Rows from block 7 of a small image diffusion model, named by matrix and row number. Rows with one number belong to one channel. Each number is 128 + 24 x the weight over its row's rms, rounded and kept within 0 to 255. All counts start at 0.
Before each channel's rows are labels from the 100 images, of 14976 (inputs lightly noised), where the channel reaches its highest value: "colour at peak" is the nearest of a few named colours to the mean colour under the peak. Only what is clearly more common there than usual is listed. The data: regions of photos with short descriptions (Visual Genome). In brackets: how many of the 100.
# convs0: first 3x3 conv (model.mid.2.convs.0.weight, 128x128x3x3, each kernel summed), inputs 0-127
# convs1: second 3x3 conv (model.mid.2.convs.1.weight, 128x128x3x3, transposed, each kernel summed), outputs 0-127

colour at peak: black (46)
convs0.12 [104 115 120 115 187 116 143 127  92 132 123 105 122 157 114 108 105 144 100 163 144 173 122 130 160 130 148 118 137 156 123 110 119 135 132 149  67 100 129 137 130 124  87  63 136 150 107 120  91 111 127 124 129 153  55 133 154 161  92 150 119 134 137 118 141 120 112 140 136 114 124 175 153 149 162 104  95 146 100 138 139 101  90 177  90 122 126 159  99 130 125 121 116 139 152 122 132 110 115  77 115 125 144 164 116 143 104 138 165  88 148 163 139 136 154 138 134 125 111 102 157 102 154 146 111  90 127 114]
convs1.12 [182 120 129  72 133 154 128 139 148 113 153 139 163 101  91 165 138 100 115 113 160 150 119 178 139 126  89 125 148 136 133 151 114 155 140 144 127 136 101  87 160 120 161 149 138 129 151 122 108 122 160 127 163 126 112 107 114 158 102  93 154 118 111 127 145 141  78 186 154 184 128 153 143 138 121 135 117  84 128 155 124 150 165 129 147 132 120 125 148 143 151 102 170 149 123 135 206 146  93 118 119 115 179 103 157 113 121 120 116 159 134 123 120 107 154 110 131 124 133 133 147 116 144 142 129 154 150 115]

colour at peak: cyan (54); blue (42)
convs0.41 [152 115 154 148 104 129 177 145  98 110 136 109 103 125 112 122 131 126 101 143 124 127 143 118 106 165 119 111 102 105 140 111 126 102 139 131 157 119 130 146 116 106 168 170 114 100 120 103 135 150 136 100 140 158 113 118 107  96 159 147 116 124  92 115 118 128 174 102 111 141 103 128 106 155  70 112  99 110 168 150 101 110 139 113 173 105 127 111 143 110 101 158 121 134 188 107 115 116 101 188 158 124 113 106  99 110 162  99 123 115  86 198 127 107 172 105 108 122 132 117 110 158 103 128 137 149 126  94]
convs1.41 [118 114 108 133 151 102  86 106  88 168 107 119 127 119 142 138 132 131 106 136 129 108  96 139 115 188 110 163 140 120 111 145 110 120 167 123 170 112 110 129  82 179 138 140 100  86 129 157 113 131 117 116 123 147 148 129 122  56 129 113  92  87 126 131 156 153 142 112 114  95 140 105 107 126 133 127 121 109 106 147 141 139 117 109 141  88 124  86 136 124 106 133 138  77 148 112 165 150 133 109 157 169 129 144 128 128 200 142 159 152 120 198 147 146 159 104 140 116 133 104 136 122 146 114 129 114 123 115]

colour at peak: orange (25)
convs0.56 [ 92 122 145 121 142 147 110 145 117 150 133 123 191 107 129 110 118 120 111  66 115 130 109 147 114  83 115 120 129 117 148 157 130 135 113 108  83 170 128 142 149 168 112 110 133 175 129 150 113 131 126 149 154 114  81 132 116 116 136 102 148 131 136  88 148  82 101 175 132 108 132 106 174 114 173 153 140  91 124  91 131 140 114 130 142 147 127 148 138  95 152 124 151  89 132 143 122 135 160 139  93 118 124 139 156 136 105 146 104 129 163 114 138 136 113 159 140 147 156 129 179 158 146 129 141 114  48 104]
convs1.56 [112 140 196  99 141 162 144 115 125 113  94 121 140 110 116 145 143 133 127 145 147 124  69 151 148 185  92 100 137 113 130 106 163 127 127 148  99 108 109 180 183 134 140 139 124 179 135 166 136 162 154 110 106 118 168 142 137 133 135 128 101 113  75 156 117 151 121 130 122  90  95 160 152 137 136 142 163 135 122 121 134 125 145 126 123 139 127 149  83 156 122 137 144 110  93  96  98 108 121 176 154 136  95 112 145 151  90 114 105 150 129 150 127 129  94 106 128 129 128 159 111 131 125  99  81 118 105 140]

colour at peak: black (77)
convs0.70 [ 94  95 135 110 116 119 111 173 103 140 155 103 103 124 122  88 121  99 105  99 128 128 124 132 112 105  94 110  90 105 135 145 156 112 107  93 194 112 173 112 112 105  87 108 141 107 125 126 100 126  95 141 159 154 122 148 117  84 131 138 123 152 131 110 127 155 119 104 104 143 132 145 130 142  80 123  98 177 106 134  99 158 139 137  77 138 115 135 112 168  92 124 133 147 140 129 134 170 107 118 150 128 115 123 107 122 121 111 169 146 138  54 154  99 133 125 151 138 135  90 100 112 112 124 169 127  88 118]
convs1.70 [113 141 161 138 140 143 133  97 117 131  99 131  92 130 136  99 158 122  93 108 172 148 113 162 138 133 117  99 165  98 143 126 177 127 158 128 114 133  97 150  91 105 137 129 123 148  58 131 121 148  98 126 143 118 143 176  98 152 135 117 161 138 115 123 153 160 138 151 164 142 146 126 184 121  73 111 126  99 157 119 118 156 115  92 107 142 111 155 115 108 130 116 124 104 141 117 128 110 150 107 139 136 137  83 162 146 147  82  91 149 134 133 107 132 171 104 111 124 166 113 121 130  84  83 134 100  96 136]

colour at peak: white (36)
convs0.85 [ 91 147 132 120 133 105 125 126 160  86 128 174 109 120 159 128 140 119 142 119  98 113 123 106  92 123 130 139 143 124 100 121 129 104 145 101  96 133 118 145 149 151 128 117 112 140 132 137 155 106 134 110 116 113  96 118  86 164  61 120 138 123 136 131 155 168  72 142 134 132 123 117 136 124 199 121 139  49 132 120  86 120 142 125  93 111 153  88 160 120 171 119 129 109 117  92 154 122 154  70 126 137 138 141 106 138 145 109  87 114  82  86 115 142 124 164 112 140 135 151 149  99 142 136 128 123 124 106]
convs1.85 [115 160 156 139 119 137 142 104 128 110 118 118 120 135  91 145 179 150 148 142 152 103  73 177 154 116 139 145  94 113 169 150 139 131 130 141 100 112 142 107 171 118 112 133 100 135 109 113 101 187 114 126 179  97 143 140 138 151 131 147 137 161 143 155 135  88 120 151 149 118  99 135 132 112 114  94 127 105 128 121 131 150 127 152 171 102 120 135  89 112 126 164 123 114 151  97 100 128  69 116 147 112 126 140 140 142 109 130 136  88 111 114 105 150 145 167 106 132  81 129  89  80 109 159  80 137 144 149]

colour at peak: white (35)
convs0.54 [156 154 133 149 144 122 148 105 145 109 148 170 106 117 158 176 124 205 153 154 135 123 139 103 144 135 150 164 116 137  67 152 108 105 131 178 137 140 121 114 127 148 130 126 119 171 137 135 134 139 140 131  89  88 134 142 115 109 123 115 143 121 155 128 173 171 144 163 162 125 108  97 140  87 143 147 166 115 122 145 113 121 158 130 106 161 161 135 146 114 109 121 130 128 116 102 150 123 120  85 130 124 143 114  93 116 171  96 140 117 133  96 117 153 124 168 127 163  96 169 162 168 154 151 113 115 121 110]
convs1.54 [124 159 162 166 101 116 146 128 141 101  98  94 127 135  98 137 134 160 150 160 160 140 156 123 132 129 164 165 108  97 118 133 123 119 129 138 141 108 100 115 149 145 112 130 108 122 128 156 122 187 119 111 139 107 118 155 131 140 116 135 123 167 110 151 158  41 112 170 159 141 125 132 150 110 114 112 118  89  92 118  93 139 104 163 134  96  95 154 124 124 133 152 113 124 145  86  82  95  76 143 119 100 115 129 144 133 101 161 151  66 126 126 105 144 142 136 111 139 117 134 118  97 111 159  95 152 145 136]

colour at peak: pink (35)
convs0.59 [174 171 149 179 152 130 140 120 178 126 139 172 146 163 169 174 136 154 163 149 132 143 149 121 116 132 181 159 139 163 128 152  83 138 141 178 126 137 142 102 137 148 143 164 132 136 133 135 126 109 136 129 134 106  98 104  99 115 193 116 143 131 132  87 124 149 125 155 160 124 130 127 165 101 125 154 131 117 119 151 133  94 111 145 137 120 153 141 141 132 154 131 118 142 105 116 149 114 135 176 142 146 156 144 130 162 135 148 166 128 177  94 114 146 116 111 177 139 138 157 104 137 141 149 107 124 151  92]
convs1.59 [130 144 138 123 110 156 180 136  95  96 127 142 125 131  92 138 160 146 142 128 165  90 110 142 159 143 113 122  97 163 131 135 129 134 137 154  71 141 104 103 167 119 149  84 117 135 155 129 141 120 130 121 140  91 142 122 127 148 130 142 138 129 140 127 156 112 127 123 157 152 154 120 133 178  97 112 169  72 117 150 102 115 111 115 120 129 129  85 108 117 141 165 136 120 107 115 132 168 115 129 100 133  86 114 157 101 171 134 136 117 144 152 149 160 110 103 168  99 107 109 109  79 139 153  65 107 143 181]

colour at peak: pink (30); white (26)
convs0.97 [ 88 122 136 113 174 141 129 146 137 139 115 103 105 153 118 142 129 164 177 110 115 126 118 116 116 120 156 133 104 146 147 134 170 140 120 158  77 137 120 198 213 143 128 125 124 116 123 142 141 112 122 136 139 134 100 131 123 108 128 145 113 131 109 143 125 114 145 113 123 142 133 128 135 148 151 103 144 181 130 178 127 120 115  95 155 108 117 151 157 152 129 108 127 183 150 157 122 129 149 154 128 160 118 229 111 111  93 123 134 140 134 113 138 126 117 147 150 154 157 117 171 126 169 128 139 125 124 131]
convs1.97 [126  97 142  90 170 150 151 151 107 113 130 158 111 138  99 145 128 107  87 127 151 131 135 133 154 131  97 111 102 144 147 127 150 104 153 145  90 120  93 130 157 117 136 127 117 160 106  93 148 143 142 105 101 116 153 115 124 154 111 142 154 135 123 121 112 156  93 129 167 129 127 120 204 153  73 144 153 112 119 152  93 117 144  79  81 154 121 160 123 118 123 141 154 130 146  86 112 132 150 136 144 158 108  93 128 135 133 130 120 132 135 167 124 133 162  99 102 108 165 148  80  82  99 108  97 115 143 169]

colour at peak: orange (44)
convs0.117 [122 114 157 117 188 115 109  99 156 146 122 162 166 115 113 134 117 193 126 151 154 156 126 165 172 126 164 143 130 151 138 135 137 168 140 131  97 117 135  70  88 119 148 117 147 121 105 115 104 129 115 150 115 117 124 151 131 138 180 121 115 138 151 138 108 120 144 159 110 112 136 126 112 115 193 142 166 118  77 140 151 123 111 148 107 164 135 170 126  91 132  99 122 131 108 171 123 122 137 115 110 120 119 192 141 106  99 157 172 128 167 107 143 150 101 150 131 149 138 113 125 137 151 131 131 102 118 126]
convs1.117 [167 155 140 146 136 150 187 104 143 138 102  85 116 151 113 115 139 130 161 145 170 125 112 139 171 114  94 148 121 100 152 117  96 103 138 163 129 106 139 117 157 119 125 139 157 107 148 142 122 127 131 139 136 100  99 131 146 152  88 109 157 179 137 142 136  81 112 137 138 166 137 125 112  96 126 121 148 152 122 136 106 107 143 139 132  73 105 138  94 122 140 122 136 114 142  76 120 144  70 160 137 122 102 107 152 158  76 143 122 125 121 146 105 169 126 111  96 134  91 106  93 122 108 160  72 120 121 148]

colour at peak: red (26); orange (25)
convs0.38 [108 148 113 145 114 152 107 112 138 140 126 178 175 125 131 142 131 116 169  98 113 104 104 147 163  92 150 113 148 170 111 161 107 164  84 125 106 147 126 134 122 119 116 125 158 125 113 158 153 129 136 151  88 109  93  96 150 145 149 113 141 126 103 128 121 104 142 107 115 117 159 144 120 101 112 153 153 119  91 112 175 200  89 124 129 122 139 136 134 123 166 132 125 129  90 135 128 135 158  82 107 151 129 122 152 155 132 186  81 138 117 107 138 154  96 160 133  94 133 143 121 130 148 121 130  94 160 179]
convs1.38 [149 137 186 109  99 131 129 108 140  79 124 126 139 124 116 111 124 179 134 140 128 127  88  98 134 146 117 167 113 123 119 107 131 120 122 139 131 134 135 118 134 173 139 148 114 127 131 138 122 150  96 143 122 128  96 124 124 168 114  84  95 104 141 163 164 136 144 149 140 116 148 102 113  73 125 115 146 148  81 117 146 163 132 122 156 108 106 163  95 120 167 143 120 106 108  97  76 138  86 143  83 149 112 151 117 174  90  93 135 132  87 157  94 141 112 125 142 110  68 112 128 121 128 104  83 136 112 111]

colour at peak: white (25)
convs0.111 [ 81 130 127 119  92 117 113 129 116  98 124 132 109 107 131 117 125 125 137 136 136 131 135 114  95 128 119  90 125  99 108  95 108  61 123  83 118 130 134 163 152 157 128  86 151 139 163 121 112 133 137 137 110 154 172 155 146 124 107 130 125 124 160 192 122 158 122 125 132 124 127 116 136 123 134 146 144 158 103 200 136 107 133 136 127 147 118 135 132  87 106 117 164 134 154 118 129 136 139 182 130 137 123 159 162 109 103  94 171 136  66  91 143 110 120 105 185 112 153  99  97 115 143 111 138 136 134  82]
convs1.111 [134 129 109 120 171 162 103 154 115 109 133 154 122  89 105 114 136 114  98 103 140 164 131 135 145 152 118 118 152  92 134 126 103 152 147 173 128 118 126 114 128 110 133 144 134 135 115 100  99 108 138 114 155  63 124 146  85 162 120 193 143 133 143 133 187 136  82 137 113 104 126 145 174 117  88  96 106  94 156 145 108 150 147 101 130 134 107 165  85 148 176  91 125 126 118 138 166 115 139 148 102 140 132 139 170 129 150 111 144 143 130 143 104 131 150 133  87 161 161 122 149 145 117 110 142 156 114  98]

colour at peak: white (37); cyan (32)
convs0.107 [136 139 168 128 126 100 146 107 126  94 125 118  79 125 128 122 159 105 112 122 133 132 119 109 130 167  92 109 137 123 120 109 121 147 111 115 146 127 117 131 147 115 142 135 101 132 108 147 126 127 141 102 110 138 110 117 145 147 153 133 128 112 129 120 123 121 121 130 119 122  94 110 140 108 160 123 144  98 188 129 104 151 149 110 209 123 110 132 118 146 128 137 121  98 163  88 123  96 119 165 133 100 114 141 175 125 144 116 116  94 116 255 115 131 155 132 109 134  83 122 102 153 125 130 117 137 112 165]
convs1.107 [111 140 124 123 125 149 120 136 115 140 120 137 132 121 117 142 211 121  74  96 145 132 116 123 185 124  85 108 119 122 111  80  89 150 124 139 108 160 163 117 163 103  86 104 119 131 123 111 120 148 154 139 140  93 106 122 138 157 135 146 158 132 127 104 126 149  84 109 161 169 123 130 132  81 149 138 148  83 150 134  98 130 167 116 109 110 147 148 150  94 145 163 127 111 118 150 146 124 101 127 152  61 133 119 140 111  94 167 104 131 127 130 125 125 149 116  73 126 111 135 105  99 117 133 144 108 100 147]

colour at peak: cyan (29)
convs0.37 [122 125  68 138 117 146 143 153 141 137 159 121 156 130 132 127 108 155 122 140 154  89 157 145 143 134 121 141 137 180 135 145 181 127 123 162 156 161 136 114 108 140 151 140 124 121 153 127 137 145 123 129 181 148 136 150 136 122 176 131 135 133 121 105 138 188 157  99 119 155 112 140 155 142 164 146 154 195 146 176 145 146 151 150 161 109 147 134 150 106 133 127 163 152 208 150 130 147 112 164 151 152 113  91 130 120 162 143 110 142 149 119 116 126 117 126 124 171 141 150 116 162 129 152 149 151 118 124]
convs1.37 [ 97 169 167 147 139 152 152  89 109 153  97 124 164 103 118 104 192 150 107 146 180 116 103 128 126 126  79 131 136  97 150 151 130 141 126 119 117 172 134 158 140  97 137 150 131 136 150 159 125 176 102 128 156 114 120 151 130 124 125 106 116 162 112 184 142 112  96  98 154 128 139 101 143 124  89 181 122 117 136  98  96 135 120 136 128 145  87 137 127 142 113 152 111 124 149 134 157 107 135 148 156 120 131 107 120 169 106 130 152 156 116 145 132 143 146 144  82  97  93 158 135 101 113 100 107 115 112 173]

colour at peak: black (79)
convs0.120 [115 141 163 122 157 176 135 197 129 176 131 117 159 132 119 128 132 138 127 151 145 157 144 170 144 108 157 120 129 144 154 139 160 131 111 140 174 113 159  89 116  96 124 130 173  95 129 119  96 119 101 148 153 165 122 119 109 105  90 174  97 143 112 130 119 145 130  97 122 137 169 129 133 166  97 112  88 150 101 132 148 107 127 125 102 133 117 118 115  99 143 116 124 145 152 165 117 164  98 106 128 116 114  91 126  90 129 138 175 156 131  95 124 106 142 105 119 120 194 117 149 126 115 119 164 125 120  98]
convs1.120 [102 132 125 132 166 189 112 127 120 132 111  95 114 100 112 104 119 126  88 117 143 142 113 151 149 132 125  76 139  53 157 120 116  92 156 122 134 130 116 130 100 109 114 125 155  93  89 112  90 141 131 179 144 121 167 126 128 152 161 134 149 154  89 143 115 201 124 124 136 122 125 130 165 113 123 116 121 130 161  90 153 137 116 132 109 133 126 157  97 122 138 102 124 113 150 143 117 128 156 137 119 108 112 134 154 186 112  76 137 152 143 114 122 123 140 159 126 161 175 110 140 145  99  87 160 122 115 123]

colour at peak: pink (32)
convs0.101 [104 138 150 118 176 105 117 142 134 125 118 108 156 177  98 118 115 181 114  62 106 156 152 121 145 126 106 101 108 101 144  97 126 110  78 116  83 102 140 140 120 119 111 138 121 106 101 111 123 110  96 126 189 133 163 151 108 141 123 126 128 132 157 152 147 125 129 112 108 154 117 150 130 118 177  95 133 104 140 122 118 183 110 125 119 107 115 101 111 114  91 146 159 152 100 109 120 131 114 161 135 106 122  95 146 105 139 127 173  82  77 117 130 109 113 125 129  96 101 112 121  96 134 160 144 128 148 167]
convs1.101 [106 117 179 139 126 143 136 114 121 159 138  92  66  99 120 140 160 121 120 161 132 150 130 143 131 134 133 134 165  93 154 121 144  78 158 112 141 100 132 136 111  97 121 175 158 124 112 146 116 137 145  60 145  85 148 172 120 146 118 142 138 166 115 144 123 134 107 170 120  79 120 128 174 144  93 122 136 125 140 128 121 139 152 126 100 143  94 172 134 103 115 110 126 107 134 128  91 127 161 116 153 114 118  81 165 130  78 102 131 157 108 135  77 107 165 138 138 126 136 123 117 143 108 116 123 153  93 133]

colour at peak: orange (59); red (35)
convs0.22 [ 88 125 122 108 169 135 107 125 134 153 125 124 172 138 141 114 113 131 101  96 124 114 118 136 200  94 115 139 142 173 115 120 108 176 114 118  88 120 131  93 116 129  96  87 144 156 117 166 122 118 119 143 118  98  99 134 150 165  83 110 132 136 142 120 119 106  97 160 136 120 151 140 131  93 205 158 178 113 102 111 143 115 116 138  88 142 123 167 112 115 148 108 126 113  97 133 131 129 148 103 108  97 134 174 112 140 109 162 138 152 143  88 132 152 102 175 125 124 124 115  98 102 153 136 121 113 128 135]
convs1.22 [153 137 167 114 115 117 154 116 164 140 145 129 150 101 144 126  91 104 152 122 118  89  74 109 123 127 137 136 124 182  79 121 114 146 109 160 101 102 108 108 140 138 143 117 152 122 169 132 123 129  95 119 140 100 140 145 155 148 101 110  89 109 146 105 135 127 162 105 109  90 132 127 108 133 131 122 144 127 116 149 116 133  94 108 126 134 119 133  90 143 111 105 141  99 120 141  80 136 150 151  62 156  83 119 113 161 132 100 100 139 115 140 130 187 112 103 165 159 110 149 126 109 161 137  90  98 189 117]

colour at peak: white (26); pink (25)
convs0.67 [110 115  75 114 159 121  96 137  73 132 128 137 146 126 116 102 151 133 137 109 128 139 110 120  81  74  75  82  96 114  75  95 157 138 155  64 120 104 139 174 121 126 112 136 167 106 111 104 134 149 140 137 168 131 125 116 138 136 108 121 122 133 113 139 128 167 107  96 102 147 124 117 136 102 145  87 107 148 144 147 162 108 131 122 109 136 118 122 120 131  89 127 124 126 138 130 109 131 109  96 133 104  92 122 141 142 115 116 111 153 118  85 172 101 139 117 122  96 135 104 136  76 100 118 164 137 130 180]
convs1.67 [122 131 132 130 189 178 129 104 111 148  99 128 103  92 150  94 133 134 119 138 137 114  99 134 162 137 117 108 143  97 118 114 188 109 157 132 143 134  67 118 112 116 131 132 125 115  92 136 111 140  99 101 106 112 152 154 106 175 124 136 158 122  97 146 143 159 153 127 124 111 139 127 150 134  97 109 146 126 159 114 129 152 170 108  96 136  96 159  98 120 163  81 138  86 148  96 118 102 141 127 139 156 146  79 148 141 137  77 150 180 126 138 103 148 134 119 115 116 147 119 158 142 108  72 135 108 118 130]

colour at peak: black (36)
convs0.57 [123 151 147 117 167 104 141 116 136  87 141 117 100 156 130 122 143 111 121 113 144 147 139 106 141 159 102 118 133 123 127 121  99 190 168 131 129 126 136 143 175 119 124 133 104 118 120 143 117 131 139 106 111 112 119 121 115 171 118 133 128 123 150 101 112 136 131 128 128 123  91 137 149 116 131 129 150  90 196 128  90 143 156 156 166 120 116 134 131 149 116 152  97 104 131  90 159  91 141  89 128  84 120 114 206 130 138 128 135  96 122 235 120 128 153 120 108 151  87 101 127 139 133 142 114 141 117 143]
convs1.57 [123 141 128 145 118 139 125 139 115 131 119 121 132 120 119 134 213 123  86 113 150 138 119 124 178 123  90 108 106 121 110 101 102 149 118 135 100 148 163 107 160 124  91  94 114 134 126 113 107 169 144 139 141  92  90 144 136 136 145 142 146 128 127  96 123 144  80  99 160 163 118 136 139  83 166 139 139  78 158 137 106 147 160 118 118 110 160 145 147 111 138 174 121  98 113 156 149 124  92 119 160  57 146 119 142 109  86 171 113 123 118 127 144 123 126 108  91 135 111 127 102  91 125 135 140 120  94 141]

colour at peak: red (29)
convs0.16 [133 110 179 131 107 151 139 116 121 152 127 157 146 121 151 108  95  57 129  82 146 105 137 136  82  83 128 119  94 125 175 119  81  95 135 171 101 123 151  79 130 113 123 109 148 116 149  96 122 108 127 135 133 132 133 137  66  72 134 155 129 149 147 136 152 183 116 127 133 141 125 128 123 113 118 126 145 164 116 165 130 148 151 138 124 155 118 110 118 109 155 161 115 161 107 172 117 144 120  97 123 118 115 129 142 127 151 151 152 131 110 114 147 122 111  86 171 127 155 129 105 109 105 156 150 100 118  99]
convs1.16 [119 125 143 159 118 165 149 108 112 106 118 124 114 136 111  92 170 139 121 149 180 139 106 153 143 142 109 115 149 107 139 115 169 140 143 142 107 123  99 160 112  70 138 136 158 174  99  76 128 188 127 160 130 137 144 130 120 138 116 115 144 125 127 127 136 190 136 144 167 142 129 140 144 156  83 111 133  76 146 127 120 138 137 113 110 138 104 123 115 117 168 123 146 123 164 117 142 103 122 126 134 139 160 118 194 144 135  95 127 182 121  94 118  91 158 131 112 139 153 141 147 109  92  77 113 132 133 128]

colour at peak: yellow (48)
convs0.62 [158 187 132 120 153 109 112 101 159 122 132 149 119 103 135 157 111 180 164 169 150 127 133 122 119 163 160 143 141 156  75 142 133 164 148 166 131 104 128  84 147 109 118 118 118 133 162 135 121 100 113 150 135 111 166 164 107 173 155 109 120 131 181 164 147 148 139 137 147 106 107 110 169 121 154 153 156  99 136 164  80  89 168 143 126 159 130 109 134 105 139 117  90 131 114  81 125 127 105 127 118 134 138 141 161 113 139 111 120 107 124 111 119 113 136 124 104 163  94 142 136 162 134 151  99 107 107 145]
convs1.62 [138 147 127 155 125 145 146 153 143  74 105 127  98 129 122 112 167 105 161 183 164 153 126 103 149  90 148 118 102 148 118 171 140 108 141 103 126 143 108 141 114  73 128 155 147 142 105 118 131 162 106 155 141 119 107 125 175 123  84 136 135 136 125 107 179  92 119 150 172 129 116 141 156 131 123 137  99  78 123  99 137 155 110 129 114 111 115 126 128 171 171 109 129 150 147 128 131  82  87 156 122 122 127  91 158 148 129 142 154  83 158  87 124 146 135 144 115 164 149 124 131 103 135 165  99 134 148 129]

colour at peak: cyan (42)
convs0.40 [159 141 129 139 135 145 146 140 135  90 118 165 127 131 123 131 137 149 167 158 119 162 107 128 118 144 126 107 131 113 133 165 159 126 164 107 133 126 111 186 160 129 162 145 130 119 117 132 135 115 134 137 139 154 116 112 145 140 161 148 104 136 107 123 116 128 189 129 117 127 133 136 140 179 123 120 153 137 174 156 160 139 115 124 193 123 116 119 138 145 142 130 141 134 162 139 118 124 134 179 131 161 112 164 170 121 137 141 136 132 147 244 122 128 145 144 121  95 148 131 110 132 155 111 153 135 162 180]
convs1.40 [125 117 115 164 122 116 128 143 126 105  96 113 143 114 156 109 183 131 142 109 143 120  93 148 166 121 132 138 108 143 152  93 118 154 148 122  90 137 128 125 140 204  99  87  99 108 103 117 133 157 162 145 138 175 129 137 137 129 149 152 133 115 163 140 132  98 173  66 131 156 132 142  96 124 157 115 143 109 150 148 123 107 109 122 147  95 144  93 144 110 134 167 127  85 126 119 133 112  98  88 116  80 105 119 164 146 110 136  77 124 107 154 153 131 104 110 116 135 101 130 107  73 135 138  97 132 131 146]

colour at peak: cyan (26)
convs0.80 [143 161 129 165 104 113 142 147 128 116 137 134 154 158 119 133 127 166 148 188 128 142 116 132 113 142 148 143 134 116 142 146 167 119 129 136 127 132 115 140 119 147 149 174 118 134 138 112 110 123 132 107 132 159  95 142  77 180 138  98 135 120 115 143 115  68 188 123 114 110 144  95  92 197 218 107 133  95 113 166 117 108 120 121 157 103 131 126 147 124 136 123 116 137 133 154 106  90 144  85 113 161 123 143 138 128 153 101  86 117 132 166 110 141 144 120 133 136 140 135 147 160 150 109 128 145 142 141]
convs1.80 [147 135 160 129 135 132 134 154  94 148 130 127 142  98 118 109 182 113 131  70 105 140  83 122 194 151 113 112 142 123 133 149 107 192 172 143 144 173  93 116 131 143 143  78 116  82  87 124 131 122 162 128 136 152 168 120 103 140 141 131 116 104 137 117 166 144 146  93 133 141 149 118 141 130 150 155 136  99 127 164 123 115 138 163 152  91 111 122 127 144 160 141 126 121 103 142 121 119 117 109 115 152 134 104 154 107 183 124 110 128 110 133 108 156 109  88 135 160 145 131 141  91 136 158  80 122 156 116]

colour at peak: orange (36)
convs0.105 [104 139  96 125 134 139  97 115 175 123 113 112 147 112 134 165 128 102 169 148  96 113 102 114 163 121 122 153 144 116  89  68  94 143 164 153 107 137 100 150 121 106 116 108 139 171 121 160 143 123 122 127 104 123 121  80 151 108 127 133 144  92 122 126 145 109 117 113 137 104 147 107 122 151 134 168 136 112 104 139 143 148 115  95 144 122 137 166 104 109  97 109  97 104 174 122 136 125 145 157  98 109 147 186 112 156 109 137 140 141 133 158 113 188 131 167 114 133 127 140  98 167 189 132 104  92 135  98]
convs1.105 [169 130 169 101 128 136 132  96 128 131 127 134  98 147 117 122 161 149 158 134 180 159  93 137 122 155  85 162 101 161 144 145 118  89 115 117 119 150  78 116 141 106 131 179 145 161 156 108 141 182 119 124  96  84 152 133 110 149  87 128 109 116 110 140 123 105 120 158 135  96  86 163 185 138 132 143 166 125 137 142  99 144 135  98 105 141 108 138 104 123 130 148 130 126 149  78  83 106 150 128 150 116 117 136 151 140 139 138 157 112 125 167 130 145 159  94 119 125 115 144 136 139 108 133  91  89 140 114]

colour at peak: red (30)
convs0.6 [145 127 173 122 182 125 128 125 124  91 144  99 125 137 128 120 133 169 107 138 146 131 111 108 173 147 108 117 118 118 133  98 134 189 148 135 138 137 133 125 138 127 119 128 124 128 113 172 104 144 143 111 136 107 144 148 176 177 113 115 144 141 124 106 134 111 142 133 138 136 132 128 137 109  91 155 132  95 152 168 147 152 164 134 150 118 135 176 129 141 129 117 156 112 153 105 135 101  97 134 124  88 122 130 232 139 117 167 112 133 125 194 125 162 122 135 117 165 101 114 128 159 137 132 112 118 151 175]
convs1.6 [124 154 128 154 133 138 127 137 101 141 118 128 110 128 100 124 219 112  87 110 152 127 141 100 170 134  88 115  92 126 105 102  95 148 107 146 101 142 174 114 167 115  89  89 117 105 112 131 125 164 133 151 141  99 121 141 130 145 147 140 158 117 116 113 128 135  92  90 149 154 108 129 129 101 158 137 142  81 140 137  94 135 170 115 118 104 126 130 151  95 141 170 105 113 109 148 142 118  92 123 170  72 154  98 157 109 108 157 118 129 137 148 137 122 139 112  87 123 105 141  90 121 116 149 138 128  99 154]

colour at peak: pink (36); white (28)
convs0.103 [148 155 144 138 131 111 119 107 147 138 118 104 111 176 159 153 134  96 127 118 152 120 126 101 152 139 106 166 119 118  93 125 105  78 113 130 101 127 123  93 109 158 107 119 115 173 162 108 139 119 144  97 130 111 110 139 111 124  90 117 168 119 110  78 148  63 124 157 160 129 118 132 132 102  64 166 116  96  85 134 127 109 136 123 101 117 174 173 157 105 121 117 112 129  97 136 166 125 102  95 116  88 140 112  86 141 141 122 131 112 130  97 122 168 124 128 108 152 102 133  92 166 130 123 134 131 151 103]
convs1.103 [212 142 111  89 113 133 141 126 159 147 104 137 109 163 125 123 154 110 167 113 158 177 108 130 122 110 127 188 137 147 127 136 110 130 120 145 110 126 101 121 157 113 116 159 117 100 117 116 116 142 123 128 122 106 149 122 114 142  82 163 111 139 125 149 133 113 120 192 153 130 101 113 143 118 129 141 140  97 122 124 114 120 121 113 155  92 140 105 119 131 126  91 115 144 166 123 155 106 108 157 139 108 113 155 139 141 166 127 199  92 111 115 154 131 169 106  72  85 138 141 133 141 168 160  99 119 120 136]